config.toml
image_size = 20
levels_per_channel = 8
hidden_act = "gelu"
bias = "all"
qk_norm = false
inner_norm = false
positions = "sincos"
init = "xavier_uniform"
Rows from block 4, named by matrix and row number. Rows with one number belong to one attention dimension. Each number is 50 + 12 x the weight over its row's rms, rounded and kept within 0 to 99. All counts start at 0. After the name is the row's rms in percent of the matrix's.
# q: attention query (model.blocks.4.attn.q.weight, 192x192), inputs 96-191
# k: attention key (model.blocks.4.attn.k.weight, 192x192), inputs 96-191
q.35 081:46 48 62 57 34 68 41 54 63 61 34 45 71 20 61 54 67 58 75 62 50 51 46 40 42 55 32 35 38 54 61 42 54 40 55 55 51 31 40 45 30 53 42 34 46 18 46 69 34 82 49 51 45 77 52 51 50 58 60 48 43 49 59 53 40 34 34 66 58 55 63 45 50 53 68 49 54 49 49 44 45 46 50 49 58 54 54 62 42 66 40 40 51 39 65 55
k.35 086:77 67 54 60 55 60 41 36 53 62 46 46 64 61 64 53 49 59 42 47 49 59 49 30 54 65 57 42 52 53 63 40 31 63 66 57 44 42 59 49 59 47 59 31 55 26 66 37 68 40 51 36 47 58 43 64 39 77 54 53 64 43 41 46 35 43 58 64 52 43 36 50 47 62 53 63 39 44 72 40 63 52 51 55 48 40 46 66 36 58 44 48 56 16 56 40
q.36 086:49 37 53 53 49 35 70 31 78 65 33 29 61 52 50 56 49 49 68 30 36 51 51 36 41 62 55 37 41 51 59 51 33 43 59 57 46 52 46 58 39 71 65 34 49 57 37 41 20 27 40 49 70 31 44 60 51 48 61 39 60 58 41 61 54 59 39 67 29 68 47 39 58 52 33 24 53 41 38 63 62 53 48 58 80 32 64 68 70 46 56 73 58 54 36 53
k.36 091:63 59 56 45 56 25 60 58 49 54 51 55 48 40 57 65 54 40 43 58 40 52 34 43 51 34 49 57 42 64 52 48 17 48 52 57 35 52 33 47 31 48 53 40 45 47 34 53 40 66 68 56 54 34 50 51 72 56 36 57 86 23 32 39 50 62 67 55 40 33 51 38 40 67 46 52 37 55 40 40 61 59 26 70 74 63 59 80 49 55 39 45 76 55 44 38
q.37 080:75 49 53 37 42 35 50 19 50 61 41 59 47 42 46 55 56 48 62 72 47 62 52 55 37 60 41 56 39 46 27 45 53 35 52 42 63 44 69 67 52 54 40 57 63 47 48 60 37 41 40 61 40 37 36 61 39 55 48 35 22 52 45 49 80 50 40 39 56 24 17 46 52 56 60 63 35 47 41 58 28 44 66 63 39 53 44 49 44 38 52 56 62 30 54 44
k.37 089:60 20 38 66 57 45 46 61 39 69 47 39 63 69 54 46 62 51 46 43 64 49 42 47 63 61 45 41 45 39 37 49 55 75 50 31 48 40 45 51 39 51 56 58 40 35 51 49 40 55 65 61 51 77 35 32 47 43 52 57 40 49 44 70 54 37 56 66 46 48 39 61 59 33 35 57 19 38 43 67 35 45 58 59 32 39 43 34 61 50 52 38 41 36 86 28
q.38 081:59 64 44 57 45 41 60 45 39 38 56 34 42 54 56 31 39 21 56 41 56 45 54 61 65 72 65 51 40 55 48 47 61 61 47 70 49 42 59 32 50 52 57 76 56 36 45 62 60 45 55 36 45 39 70 59 48 53 24 31 46 43 64 52 51 61 48 57 55 53 52 49 36 57 60 26 65 47 34 67 55 42 73 67 34 56 56 43 41 84 68 57 35 79 42 57
k.38 084:26 66 42 42 56 62 34 51 65 52 58 40 49 28 47 37 66 30 59 41 38 42 59 36 50 60 35 42 49 38 67 61 63 62 63 46 54 57 40 47 37 53 41 47 61 42 39 47 49 54 52 52 29 77 40 38 52 26 54 56 31 39 43 61 45 49 50 43 22 71 50 46 59 22 55 51 59 48 54 63 27 51 36 39 52 67 40 44 61 56 61 49 46 58 28 66
q.39 082:45 44 47 37 24 64 40 52 71 50 53 46 60 32 18 49 31 46 54 62 38 71 61 48 48 54 36 76 57 53 66 42 53 30 52 39 52 46 48 48 57 53 46 52 49 47 45 32 65 78 54 57 32 50 51 54 54 49 64 37 63 41 60 50 41 10 53 62 29 42 37 50 73 67 66 49 38 37 67 34 58 28 55 54 41 39 60 54 46 64 49 52 29 38 51 36
k.39 085:36 47 62 64 23 62 37 60 61 48 57 44 43 26 38 30 47 51 54 59 28 69 70 67 67 42 60 47 69 34 47 47 58 47 37 29 45 39 68 47 37 67 65 64 51 47 32 52 49 51 29 59 57 64 48 39 38 60 39 44 51 60 37 74 55 56 56 46 65 33 52 38 52 52 58 42 52 71 63 59 51 52 55 60 42 43 47 32 35 41 53 65 60 38 46 29
q.40 098:67 46 66 59 45 54 61 34 28 46 62 74 56 53 55 67 39 71 46 33 50 45 48 36 40 52 28 32 69 68 53 59 44 67 48 41 41 57 56 37 40 55 50 41 37 46 49 60 58 51 30 25 74 46 36 65 50 59 39 52 51 36 60 43 48 62 41 51 48 55 42 28 52 60 44 48 56 56 50 56 57 43 63 45 52 33 62 55 35 56 38 35 44 38 35 73
k.40 096:64 41 53 49 41 50 56 55 65 55 54 46 57 33 27 59 44 73 61 57 34 44 64 44 43 52 48 43 41 63 44 57 34 63 25 55 47 46 39 49 59 73 54 38 46 53 73 51 40 86 70 75 51 61 60 60 52 48 62 47 63 44 43 52 37 52 49 50 56 46 35 49 47 53 48 42 52 42 47 48 50 46 51 56 68 70 34 71 55 46 49 23 36 59 47 57
q.41 085:40 56 55 39 68 56 39 68 41 53 58 39 58 41 46 70 45 48 32 53 63 48 38 50 44 42 60 63 48 61 37 34 45 46 23 66 62 56 52 55 41 52 31 49 59 59 41 53 40 27 40 46 59 50 40 63 55 36 64 58 50 40 47 39 44 63 54 81 52 65 57 57 48 49 52 42 56 66 37 55 62 37 37 45 56 50 54 57 54 14 46 59 77 72 41 36
k.41 080:50 44 42 33 56 39 53 54 57 46 61 39 34 63 46 61 44 29 63 58 39 50 60 34 60 39 47 41 44 43 23 49 61 31 62 52 45 45 41 47 37 61 61 51 54 25 47 52 33 43 52 61 53 45 29 36 38 64 64 73 54 34 28 48 46 56 52 47 34 40 50 46 35 47 45 44 45 46 43 57 26 51 53 57 39 35 40 46 35 16 36 73 54 32 62 47
q.42 085:62 38 61 66 44 40 58 57 41 49 62 70 62 55 43 54 70 44 27 50 53 41 38 30 51 42 62 60 51 65 57 38 58 64 52 51 52 45 42 32 61 34 39 48 49 50 59 39 31 37 49 70 60 71 58 28 47 52 58 55 35 42 64 66 31 54 79 43 57 45 38 45 32 65 63 45 38 40 47 52 41 53 41 62 52 44 30 86 63 53 40 19 63 50 59 56
k.42 084:42 60 68 50 49 42 64 24 48 49 34 50 93 59 66 73 58 46 32 33 61 62 45 49 62 41 55 48 58 31 45 66 46 39 39 50 64 63 44 48 56 54 39 60 48 38 71 55 38 59 22 47 65 49 34 59 56 45 63 33 61 51 67 38 47 57 40 56 64 65 75 71 49 35 43 27 46 48 55 62 68 52 39 37 54 35 50 64 42 60 54 59 62 70 57 60
q.43 077:59 61 51 60 52 40 49 49 59 48 67 47 27 26 50 43 49 65 52 61 64 29 44 54 51 53 59 39 71 44 42 71 54 35 61 38 46 72 38 41 39 40 53 51 44 37 52 53 36 48 77 36 61 39 29 59 57 50 58 47 41 51 70 37 63 52 58 63 68 52 42 32 77 48 38 51 56 49 57 34 47 73 44 37 49 41 57 37 29 43 50 49 50 38 48 69
k.43 079:64 67 47 36 35 46 26 63 56 62 54 52 31 53 42 22 77 64 45 32 54 66 75 64 46 55 64 39 51 73 58 53 52 31 58 59 45 55 46 62 70 56 61 51 60 51 54 30 50 51 52 73 67 61 75 51 61 42 45 48 54 62 53 45 45 64 30 38 60 45 48 59 46 71 33 47 47 40 43 60 47 47 35 42 42 43 34 44 40 41 42 52 41 33 58 43
q.44 085:44 57 40 57 64 77 52 48 53 71 67 52 52 53 41 58 44 31 68 58 62 39 53 63 49 36 51 47 36 62 56 50 61 37 45 59 54 51 63 27 36 45 57 55 51 40 38 64 27 38 57 57 31 33 28 81 42 83 36 36 66 48 37 52 45 61 59 74 62 69 40 64 45 47 50 52 32 39 31 32 41 54 50 58 41 51 49 60 71 52 49 30 58 37 56 50
k.44 089:36 74 64 47 41 38 46 63 67 79 55 47 63 57 37 41 36 54 53 29 68 59 47 40 65 40 53 44 55 43 48 27 64 45 47 48 44 47 72 53 50 40 52 35 51 38 57 41 49 35 67 51 50 47 41 50 41 80 62 50 75 63 53 54 36 47 29 37 55 61 38 58 67 45 35 49 63 33 44 48 51 50 52 29 68 52 52 57 67 35 46 45 34 30 53 48
q.45 086:45 55 55 33 46 55 70 67 61 69 27 61 78 44 54 64 40 45 46 50 44 65 50 61 54 47 43 44 38 53 34 41 51 43 51 36 46 43 50 66 50 46 51 52 53 59 54 67 48 43 51 77 43 52 54 43 62 28 52 59 68 45 30 54 26 68 23 73 56 42 45 41 21 53 50 24 53 58 55 46 66 28 37 69 35 61 38 58 35 34 52 41 40 44 55 56
k.45 084:53 53 41 68 52 30 50 62 40 51 58 34 59 39 58 38 43 29 61 55 50 47 67 40 56 45 57 41 44 67 40 46 36 30 24 40 58 50 24 42 54 44 67 44 71 35 47 56 42 43 45 83 51 64 62 63 40 35 47 52 58 40 41 60 41 33 52 61 57 62 50 47 70 45 41 47 47 27 46 57 70 58 44 61 65 47 49 49 55 60 28 52 56 34 55 34
q.46 089:66 44 54 24 58 43 51 74 44 42 70 60 64 36 64 30 20 59 59 55 37 50 36 48 36 37 57 29 50 34 15 63 50 56 54 54 53 49 50 40 39 39 47 31 45 72 44 56 61 47 44 46 41 61 59 45 51 50 45 42 69 64 71 34 52 38 55 54 46 32 38 51 44 63 69 54 54 31 19 43 42 50 30 47 48 45 30 60 59 55 40 64 49 69 37 44
k.46 084:34 56 51 41 62 68 54 38 15 36 45 64 47 61 49 34 56 58 35 35 38 35 56 42 49 46 39 30 60 55 53 55 37 36 46 60 61 44 53 58 38 70 63 33 70 46 45 74 45 81 46 57 60 70 72 30 69 31 51 66 38 47 60 50 54 64 44 45 62 55 46 51 51 46 63 56 38 57 59 49 43 41 47 36 54 41 55 19 61 48 43 63 60 59 45 18
q.47 084:62 68 51 76 49 40 33 57 50 60 50 55 55 52 69 50 33 57 61 48 51 45 47 53 57 55 60 40 49 54 49 62 22 62 30 46 52 57 66 55 48 56 69 55 68 52 49 29 53 72 57 51 58 36 47 60 60 74 47 51 50 65 42 34 40 45 58 40 49 37 51 54 41 67 33 50 48 33 48 43 47 61 44 44 62 50 63 57 42 40 49 47 40 60 46 49
k.47 081:53 43 57 39 39 33 67 45 55 46 52 38 57 72 63 61 67 56 36 43 43 47 41 31 44 53 31 60 35 69 47 55 54 44 45 34 56 49 71 44 54 42 42 69 29 47 28 37 62 67 53 47 55 48 22 26 42 50 47 80 47 55 55 40 53 56 44 53 57 42 70 52 59 55 46 59 57 60 55 65 44 50 37 42 46 52 51 57 39 57 53 47 73 35 46 60
q.48 085:25 52 75 60 48 41 59 32 59 44 43 44 47 60 50 31 51 50 59 48 46 62 57 42 52 37 57 47 54 11 74 30 53 45 64 31 41 48 46 48 69 51 67 63 42 52 48 47 53 40 57 20 66 62 33 54 55 31 57 60 61 49 54 34 45 41 49 44 65 40 51 34 45 48 60 31 27 44 61 39 75 49 46 47 63 52 64 64 41 45 45 42 36 30 23 23
k.48 083:43 64 31 69 48 49 52 74 55 56 31 49 50 41 59 42 46 54 56 48 49 44 37 46 50 43 83 82 41 54 58 49 41 70 50 66 51 41 70 52 36 48 42 64 52 46 52 54 67 40 54 44 57 37 59 42 52 72 38 54 35 57 50 53 46 27 40 42 43 47 50 57 58 51 47 48 47 69 32 40 37 72 37 68 75 48 54 66 46 50 40 56 61 60 60 43
q.49 088:52 52 37 60 48 55 36 43 47 42 46 41 45 24 44 32 51 47 59 57 49 68 44 57 41 34 53 52 32 27 44 40 40 52 74 57 46 57 37 44 53 50 49 69 40 43 52 37 71 45 70 65 57 35 36 53 60 43 61 67 53 62 68 54 58 68 52 54 75 36 45 59 50 44 35 52 35 58 37 33 59 44 48 46 63 42 41 33 49 71 55 39 56 45 46 41
k.49 085:42 48 61 30 49 80 21 62 48 62 47 34 38 60 34 21 51 77 33 55 62 54 32 46 42 37 45 43 57 45 55 69 59 63 63 39 70 38 40 54 44 38 66 46 68 48 52 70 30 43 61 39 67 38 66 46 71 57 51 45 50 63 50 48 63 37 39 46 54 36 62 82 59 60 49 41 40 35 36 41 58 55 33 50 66 56 51 53 58 33 70 53 61 41 50 36
q.50 081:43 60 62 42 32 42 64 62 51 56 52 43 63 30 49 57 70 68 43 49 54 29 59 44 35 70 54 44 67 30 46 58 64 63 37 56 45 37 55 37 43 38 56 54 44 33 46 71 57 42 32 43 36 37 62 44 30 31 58 66 51 32 61 47 56 59 81 25 63 63 75 64 37 60 56 32 41 59 34 56 51 49 33 60 54 53 64 28 47 29 40 63 41 48 48 62
k.50 089:60 55 55 75 59 54 30 27 51 45 59 41 45 46 45 48 59 34 57 39 65 58 57 77 23 38 70 48 49 46 53 52 31 41 32 57 22 72 65 49 48 59 60 33 57 45 37 68 48 59 48 32 57 54 67 55 68 60 32 33 48 28 63 44 62 45 51 62 40 66 41 51 64 42 62 49 44 52 38 70 35 44 54 45 48 78 48 42 46 36 71 55 55 33 30 50
q.51 080:43 75 41 41 38 60 45 30 65 48 47 61 60 36 64 43 44 78 57 52 54 69 49 50 47 46 65 49 41 47 51 51 37 55 53 54 55 60 51 50 61 38 46 51 61 37 65 57 56 51 58 48 49 46 40 41 33 31 43 60 35 69 61 69 38 52 56 24 43 47 68 33 56 49 33 43 41 44 61 34 52 61 39 50 27 72 73 41 43 47 46 44 56 57 41 59
k.51 074:47 47 43 52 38 53 43 62 62 43 51 67 49 49 47 58 46 53 47 53 59 65 57 72 62 62 54 38 40 39 26 59 59 53 50 64 39 74 81 65 75 61 64 41 38 53 35 51 42 60 66 35 73 53 45 64 49 50 70 35 37 48 50 54 57 46 40 35 48 64 66 26 58 62 50 36 40 41 43 59 43 56 37 52 53 54 61 46 34 43 65 62 53 46 23 62
q.52 079:36 65 56 63 48 47 21 56 47 42 67 27 49 45 54 54 67 51 68 43 53 44 70 58 43 52 46 45 55 26 44 54 34 51 42 48 54 52 37 35 61 65 55 52 54 39 51 40 68 38 39 54 53 39 33 48 40 55 50 35 53 54 56 46 60 64 24 72 62 54 44 30 48 51 16 40 36 38 50 55 50 51 37 62 50 49 44 55 62 46 34 57 59 39 45 40
k.52 082:59 41 42 39 49 64 50 42 61 46 53 51 48 42 47 34 46 39 36 48 58 68 47 51 45 26 57 43 52 62 41 44 52 56 75 39 49 48 68 61 55 35 57 40 61 61 55 55 51 52 71 54 43 43 55 63 67 43 24 48 40 45 59 76 23 40 57 39 50 43 52 61 45 39 71 62 37 50 47 45 47 78 78 40 50 43 47 80 36 63 34 52 39 51 59 21
q.53 081:58 46 58 37 46 66 79 56 58 35 34 38 42 34 60 60 38 64 60 52 74 47 51 57 55 48 44 33 42 40 53 61 41 42 40 31 30 33 36 66 54 67 48 44 39 48 49 53 45 64 63 39 49 47 42 51 30 47 68 52 42 64 59 25 49 27 53 46 68 36 81 70 42 57 52 42 56 38 53 44 41 46 51 52 52 57 44 34 41 53 53 41 35 70 51 59
k.53 081:50 40 42 38 48 25 50 70 75 33 56 68 59 59 64 42 55 32 65 61 48 58 63 51 59 45 37 59 35 48 34 54 61 69 63 39 37 32 59 34 45 66 45 17 53 59 42 49 55 54 44 59 73 69 70 57 62 36 40 41 65 40 61 50 53 49 57 53 43 44 51 35 57 47 63 32 46 62 44 58 46 59 31 78 26 64 53 56 47 40 66 56 55 37 54 32
q.54 086:63 45 41 62 47 73 48 45 51 51 53 48 45 61 46 65 43 60 57 34 40 61 49 63 62 46 42 37 61 42 55 40 43 59 55 47 30 47 55 38 46 45 57 63 42 62 28 44 39 38 30 47 42 44 43 44 53 58 47 54 35 50 51 49 33 57 70 61 40 52 50 57 45 43 14 58 52 43 26 58 46 65 64 65 64 29 41 51 55 42 64 25 29 46 72 63
k.54 085:49 46 48 40 60 63 46 37 53 54 66 70 48 56 34 47 43 74 43 57 52 77 57 33 43 36 36 42 47 40 52 72 36 60 42 65 43 64 41 53 56 35 34 58 52 44 49 42 44 53 72 62 56 52 41 56 57 45 68 51 50 45 57 68 44 61 66 46 56 41 53 69 47 61 43 52 38 50 69 61 38 38 54 45 69 40 60 59 67 44 62 41 32 63 62 39
q.55 082:55 40 55 52 59 63 44 56 44 72 53 49 56 57 36 24 50 49 52 40 42 48 38 39 52 45 38 37 42 64 41 57 69 67 60 73 68 45 38 57 45 31 51 71 57 27 49 42 48 36 42 51 40 35 54 43 43 57 54 57 70 57 49 52 48 47 61 81 43 33 64 46 58 43 40 39 40 62 37 50 50 46 68 38 57 19 65 48 34 38 51 70 58 23 31 60
k.55 080:52 69 48 47 34 29 40 42 32 56 53 70 42 59 53 46 56 48 65 40 63 36 35 45 46 50 45 84 50 66 60 57 63 47 45 50 47 83 31 54 42 32 66 51 62 53 52 39 46 47 42 54 59 63 41 39 34 58 50 43 43 65 72 40 52 41 68 63 37 61 54 44 59 82 32 55 38 47 47 31 64 51 48 57 55 46 55 48 45 64 54 31 35 25 61 32
q.56 088:40 54 44 58 63 49 48 32 32 53 33 41 48 65 28 51 45 64 67 44 63 56 45 38 30 52 50 54 54 48 34 63 52 33 54 71 37 57 40 65 39 53 36 49 49 43 60 68 60 55 25 39 35 63 58 65 61 51 48 61 64 61 34 26 58 39 45 47 36 44 47 26 57 26 59 48 52 55 24 52 57 71 45 50 74 54 47 27 42 60 62 39 56 31 51 48
k.56 090:67 25 51 55 43 48 25 74 69 69 55 32 28 32 46 15 57 57 56 36 46 49 47 60 28 41 47 62 71 41 49 51 31 36 27 52 45 34 38 34 35 61 48 63 56 56 54 44 47 66 21 45 68 50 75 55 74 56 69 60 47 50 71 59 43 26 51 40 38 65 52 39 59 45 49 44 55 33 51 62 38 32 54 46 56 48 53 45 27 72 51 52 58 38 34 50
q.57 091:40 54 71 37 83 50 38 36 61 68 49 54 49 54 43 40 77 55 51 42 44 60 38 55 60 22 41 55 53 62 47 57 55 56 49 60 38 71 42 41 42 54 59 33 47 38 69 55 45 32 44 81 56 51 37 56 26 46 17 41 58 46 33 45 66 51 55 47 56 57 52 30 57 54 65 54 63 51 49 39 56 57 60 37 44 62 58 51 49 26 46 69 64 39 37 38
k.57 088:62 50 62 54 36 66 56 40 27 48 35 68 38 57 37 61 36 47 64 63 64 57 42 52 42 65 45 56 36 39 53 36 50 55 44 28 75 46 34 59 52 35 57 59 65 43 56 40 27 60 53 36 70 25 31 57 46 68 36 63 44 64 44 52 51 71 56 44 37 35 52 49 42 38 44 52 34 49 35 42 56 62 62 07 40 61 49 56 47 50 26 29 60 57 38 58
q.58 087:26 46 41 34 46 53 43 62 69 46 57 72 85 49 32 51 66 23 52 63 55 56 39 35 45 44 54 47 49 47 27 62 53 63 34 39 62 54 56 66 52 58 52 41 48 44 50 56 61 61 73 44 49 47 43 22 57 45 31 69 59 35 45 35 39 39 56 46 61 29 28 42 49 30 33 48 27 53 63 65 48 52 45 54 58 66 43 54 26 57 56 67 41 64 58 37
k.58 087:71 40 50 46 64 39 47 38 51 63 40 48 60 29 28 59 74 60 60 47 36 57 46 58 35 53 65 54 45 45 63 43 65 53 22 80 44 51 29 61 41 53 39 52 48 42 37 62 37 49 60 64 62 29 56 45 26 40 64 60 34 61 59 59 43 39 44 43 66 56 54 64 43 35 63 63 66 66 53 56 25 59 56 43 50 53 33 53 28 40 38 48 44 50 59 41
q.59 079:50 54 47 50 37 31 62 54 55 21 42 58 35 49 49 51 48 58 74 54 69 37 34 36 43 68 51 64 40 57 56 45 56 41 52 39 39 58 38 42 46 50 47 68 55 58 47 53 68 29 43 45 59 58 33 36 31 72 50 52 13 41 58 66 39 54 50 71 50 48 70 71 64 42 42 74 65 56 46 51 35 58 46 65 54 55 48 33 56 51 62 53 60 64 78 41
k.59 085:37 60 58 71 73 50 59 41 55 38 59 43 43 44 36 44 51 58 63 44 28 57 24 39 62 59 55 35 57 58 50 54 38 58 49 62 35 56 43 53 30 43 58 21 57 59 50 48 47 37 55 41 24 48 67 59 72 44 44 63 31 53 57 47 31 29 26 64 67 49 50 65 53 34 37 62 45 65 33 65 35 23 47 55 52 43 51 30 41 34 51 36 53 46 43 69
q.60 088:50 68 31 43 38 73 43 50 60 57 57 63 56 50 51 70 48 51 30 56 24 44 52 61 46 43 23 49 52 39 61 68 58 44 43 48 53 55 69 67 46 43 34 68 40 55 40 50 34 51 52 38 33 47 46 45 55 37 55 31 61 55 49 32 43 55 45 71 65 49 34 46 58 58 30 53 32 62 63 66 65 39 46 36 42 65 32 49 64 39 37 58 52 55 72 61
k.60 090:55 46 50 41 46 49 46 49 58 57 52 48 81 24 35 42 33 30 40 49 46 49 55 50 56 58 41 47 40 45 44 49 45 42 89 23 49 52 40 52 41 70 35 58 42 46 34 59 28 47 49 55 34 40 54 42 55 68 52 41 37 48 35 60 40 58 38 49 68 37 41 66 38 64 51 52 56 55 36 38 34 47 46 65 63 41 50 52 61 48 57 48 49 57 71 46
q.61 084:39 59 42 63 38 32 68 41 60 40 33 65 67 43 52 64 62 44 23 70 47 50 44 49 54 69 63 36 62 75 56 53 47 47 47 37 54 35 69 69 46 47 49 43 68 64 48 49 48 35 41 42 76 32 44 37 33 31 49 64 47 33 77 54 62 54 59 44 34 51 33 61 24 61 43 48 57 34 52 63 46 41 57 53 82 61 51 50 59 56 47 67 51 41 48 59
k.61 086:64 72 54 58 59 35 50 34 50 40 54 78 75 39 59 53 36 33 54 36 66 36 71 68 44 65 65 48 55 48 48 68 50 51 33 67 36 37 54 66 27 39 56 36 32 50 43 65 47 36 48 63 67 31 50 51 45 35 47 53 60 51 39 47 56 38 63 82 30 63 39 63 50 44 54 54 54 47 56 47 62 59 52 55 53 58 45 43 50 37 65 47 52 38 52 46
q.62 080:27 41 20 57 35 56 60 25 50 44 36 40 55 44 35 58 32 65 35 44 43 43 34 55 38 75 44 48 58 48 51 70 44 47 54 50 54 56 48 73 53 41 45 50 46 36 35 48 53 38 47 31 34 54 52 76 34 38 42 53 08 46 73 62 76 45 45 46 41 69 40 41 60 51 34 61 58 43 56 49 46 31 29 40 50 33 58 64 66 68 72 47 51 55 49 57
k.62 076:55 63 49 26 38 53 49 27 61 48 69 14 44 45 52 28 47 43 45 46 27 52 65 63 42 61 35 34 45 38 35 45 66 51 34 59 24 52 50 57 42 32 55 45 40 50 63 27 41 53 70 46 42 28 52 35 53 42 41 69 54 49 39 61 51 70 46 70 41 42 47 65 47 42 39 40 54 55 55 61 57 45 55 53 52 58 83 48 58 52 52 56 44 18 37 59
q.63 080:62 53 62 36 65 65 44 48 54 55 69 50 45 75 38 40 30 48 28 54 32 37 50 56 55 57 49 51 57 56 36 50 24 52 28 44 41 53 48 42 59 25 61 67 81 41 52 66 57 74 58 52 39 51 49 46 51 53 28 41 47 58 57 53 36 56 43 48 48 46 37 65 61 45 50 80 60 46 51 52 70 71 37 66 47 33 45 54 61 30 62 28 50 52 26 49
k.63 085:45 31 60 53 55 41 38 81 40 32 75 38 58 46 50 41 37 53 38 49 46 52 60 54 61 68 38 46 72 49 66 73 61 53 67 31 66 54 48 49 32 54 54 40 64 53 37 32 40 66 52 39 49 71 66 51 64 44 50 58 46 41 54 54 62 74 59 18 59 56 41 55 51 39 52 37 66 52 63 73 30 47 49 25 49 37 39 29 41 44 68 37 51 33 62 51
q.64 080:54 48 53 57 60 44 43 59 49 60 42 57 72 58 62 59 63 35 46 43 40 74 59 47 56 55 53 53 42 33 50 46 76 40 31 45 48 65 50 55 74 61 36 48 53 53 47 42 46 34 68 56 70 53 37 56 46 56 56 37 46 46 48 73 31 43 52 48 69 63 56 33 27 60 56 47 55 48 66 84 57 51 42 42 39 57 51 43 57 53 37 23 52 58 39 72
k.64 079:69 42 46 55 50 54 44 65 39 64 37 42 65 51 64 61 62 45 47 67 76 41 60 49 57 38 58 49 34 48 35 62 29 48 62 78 55 54 65 53 62 37 26 21 24 41 66 41 40 38 43 49 53 44 33 49 68 56 40 59 54 44 51 41 46 49 56 57 58 44 56 53 37 44 37 62 48 48 42 48 46 51 52 42 55 60 59 77 51 34 45 69 44 62 56 25
q.65 079:36 52 43 41 49 88 45 55 71 52 39 50 44 30 58 35 31 55 54 46 58 65 58 56 58 52 44 61 54 55 60 48 58 34 42 53 56 58 41 48 73 24 49 56 51 45 78 53 70 45 64 59 47 36 48 61 66 55 49 67 52 54 69 62 59 27 38 35 49 37 56 51 65 39 47 49 75 51 59 35 47 46 60 49 58 54 67 51 40 78 60 71 39 42 57 64
k.65 081:35 65 56 56 39 56 60 51 17 47 34 45 30 72 41 50 37 58 70 54 37 54 55 45 70 58 50 44 59 49 41 47 56 59 46 61 55 60 45 59 58 43 43 51 62 71 39 32 65 46 45 31 60 52 34 62 53 66 44 59 49 57 51 56 64 37 44 32 56 51 46 30 52 67 61 38 37 45 39 54 55 34 54 54 58 46 29 54 35 50 45 55 69 60 45 36
q.66 070:55 49 52 57 35 56 31 49 35 33 34 58 40 53 55 57 46 65 70 68 32 49 35 41 35 68 41 50 31 53 55 52 42 58 51 41 40 65 67 49 61 51 54 57 64 38 59 31 48 52 52 55 63 39 70 53 28 70 53 46 61 73 62 29 65 52 60 73 39 54 63 31 61 46 48 30 39 57 47 46 49 81 49 57 32 41 41 52 42 29 47 61 56 56 40 53
k.66 072:58 54 55 60 55 47 72 53 23 49 45 30 57 56 46 39 74 41 75 45 61 41 49 55 75 49 37 64 52 50 38 48 20 47 42 47 35 40 32 64 36 56 55 35 56 48 52 42 59 51 33 64 42 55 68 39 73 69 45 54 33 49 43 53 46 43 60 47 46 39 42 45 72 53 47 49 63 47 46 43 65 37 38 46 52 31 49 39 54 73 70 37 62 27 52 69
q.67 078:53 69 31 42 67 43 62 64 73 53 60 35 67 50 52 62 47 50 64 79 68 46 60 38 77 44 47 50 47 47 43 51 58 42 35 32 49 44 51 57 49 52 43 56 32 47 43 68 31 52 56 57 34 53 31 50 55 38 32 47 60 63 63 39 44 60 50 69 35 45 48 42 41 35 55 43 59 65 48 53 33 52 61 47 37 66 45 56 53 57 50 52 67 32 53 51
k.67 087:68 48 58 56 55 35 56 59 36 55 51 74 70 56 59 62 33 43 43 53 43 65 59 29 48 50 58 44 34 50 39 42 41 48 40 52 61 48 55 49 60 43 58 38 45 44 65 59 50 35 67 52 52 47 32 35 42 39 59 68 50 69 51 74 48 41 76 34 68 42 37 39 37 33 39 57 54 57 59 58 34 45 46 67 45 47 50 25 41 54 50 58 64 52 50 40
q.68 082:60 49 56 37 49 36 55 48 60 36 52 65 61 45 31 72 42 55 31 51 52 47 42 36 53 53 56 52 53 48 49 47 50 51 54 42 58 49 57 54 49 36 66 58 57 46 50 56 27 51 62 53 55 40 41 49 33 65 36 54 54 66 47 26 51 61 65 77 62 43 38 63 45 44 54 68 42 61 23 56 61 54 43 23 48 62 66 64 52 29 49 56 43 43 57 59
k.68 082:56 59 68 41 51 42 76 45 56 40 35 69 63 56 52 47 43 54 42 61 41 39 51 52 36 64 34 58 53 45 49 56 69 42 52 44 44 40 40 64 43 51 53 42 45 40 61 76 33 30 39 60 54 48 36 38 21 42 54 25 69 61 46 47 14 61 50 37 63 26 55 65 53 55 73 57 58 46 40 48 46 30 56 49 60 43 51 38 58 37 55 47 42 66 65 46
q.69 077:44 44 62 50 49 27 55 45 61 33 34 35 59 46 70 36 58 64 56 31 38 33 47 36 48 55 53 32 60 63 46 37 45 61 34 48 43 37 35 64 60 53 47 41 62 39 52 60 54 43 34 20 59 58 35 70 46 66 49 60 41 45 55 50 81 59 64 21 41 60 61 44 51 72 25 56 58 51 62 57 45 35 37 61 42 45 51 46 48 69 36 61 40 45 47 78
k.69 076:68 70 58 54 59 68 42 55 44 35 36 53 58 35 41 31 55 45 56 35 47 47 79 66 43 64 48 47 47 64 41 49 44 57 55 48 36 62 50 35 56 60 61 64 59 49 54 67 46 63 44 49 58 44 48 50 63 74 54 30 57 46 39 39 56 45 72 38 46 43 53 45 68 41 59 46 43 63 51 59 34 70 61 67 51 51 47 62 28 59 65 46 72 73 65 31
q.70 084:50 72 23 30 63 56 73 60 39 37 42 48 47 55 30 39 49 57 53 70 45 58 71 44 26 50 16 65 37 40 64 64 56 56 62 34 64 42 52 50 50 48 46 57 57 34 63 61 60 62 49 50 38 55 60 45 55 48 55 61 68 29 68 53 30 42 59 48 58 48 56 43 63 30 43 67 56 65 58 51 42 24 32 30 53 44 51 56 31 31 64 61 29 50 70 52
k.70 081:48 53 50 48 50 64 50 55 42 55 42 67 38 46 45 41 44 61 48 57 54 34 29 65 61 70 46 57 47 68 53 65 47 53 63 34 61 54 47 62 37 52 58 69 67 42 57 78 64 36 45 37 59 49 53 53 63 43 56 39 49 58 57 56 48 47 41 54 68 57 34 56 56 62 52 47 54 57 49 36 63 38 38 78 53 46 47 34 61 77 67 43 36 31 74 52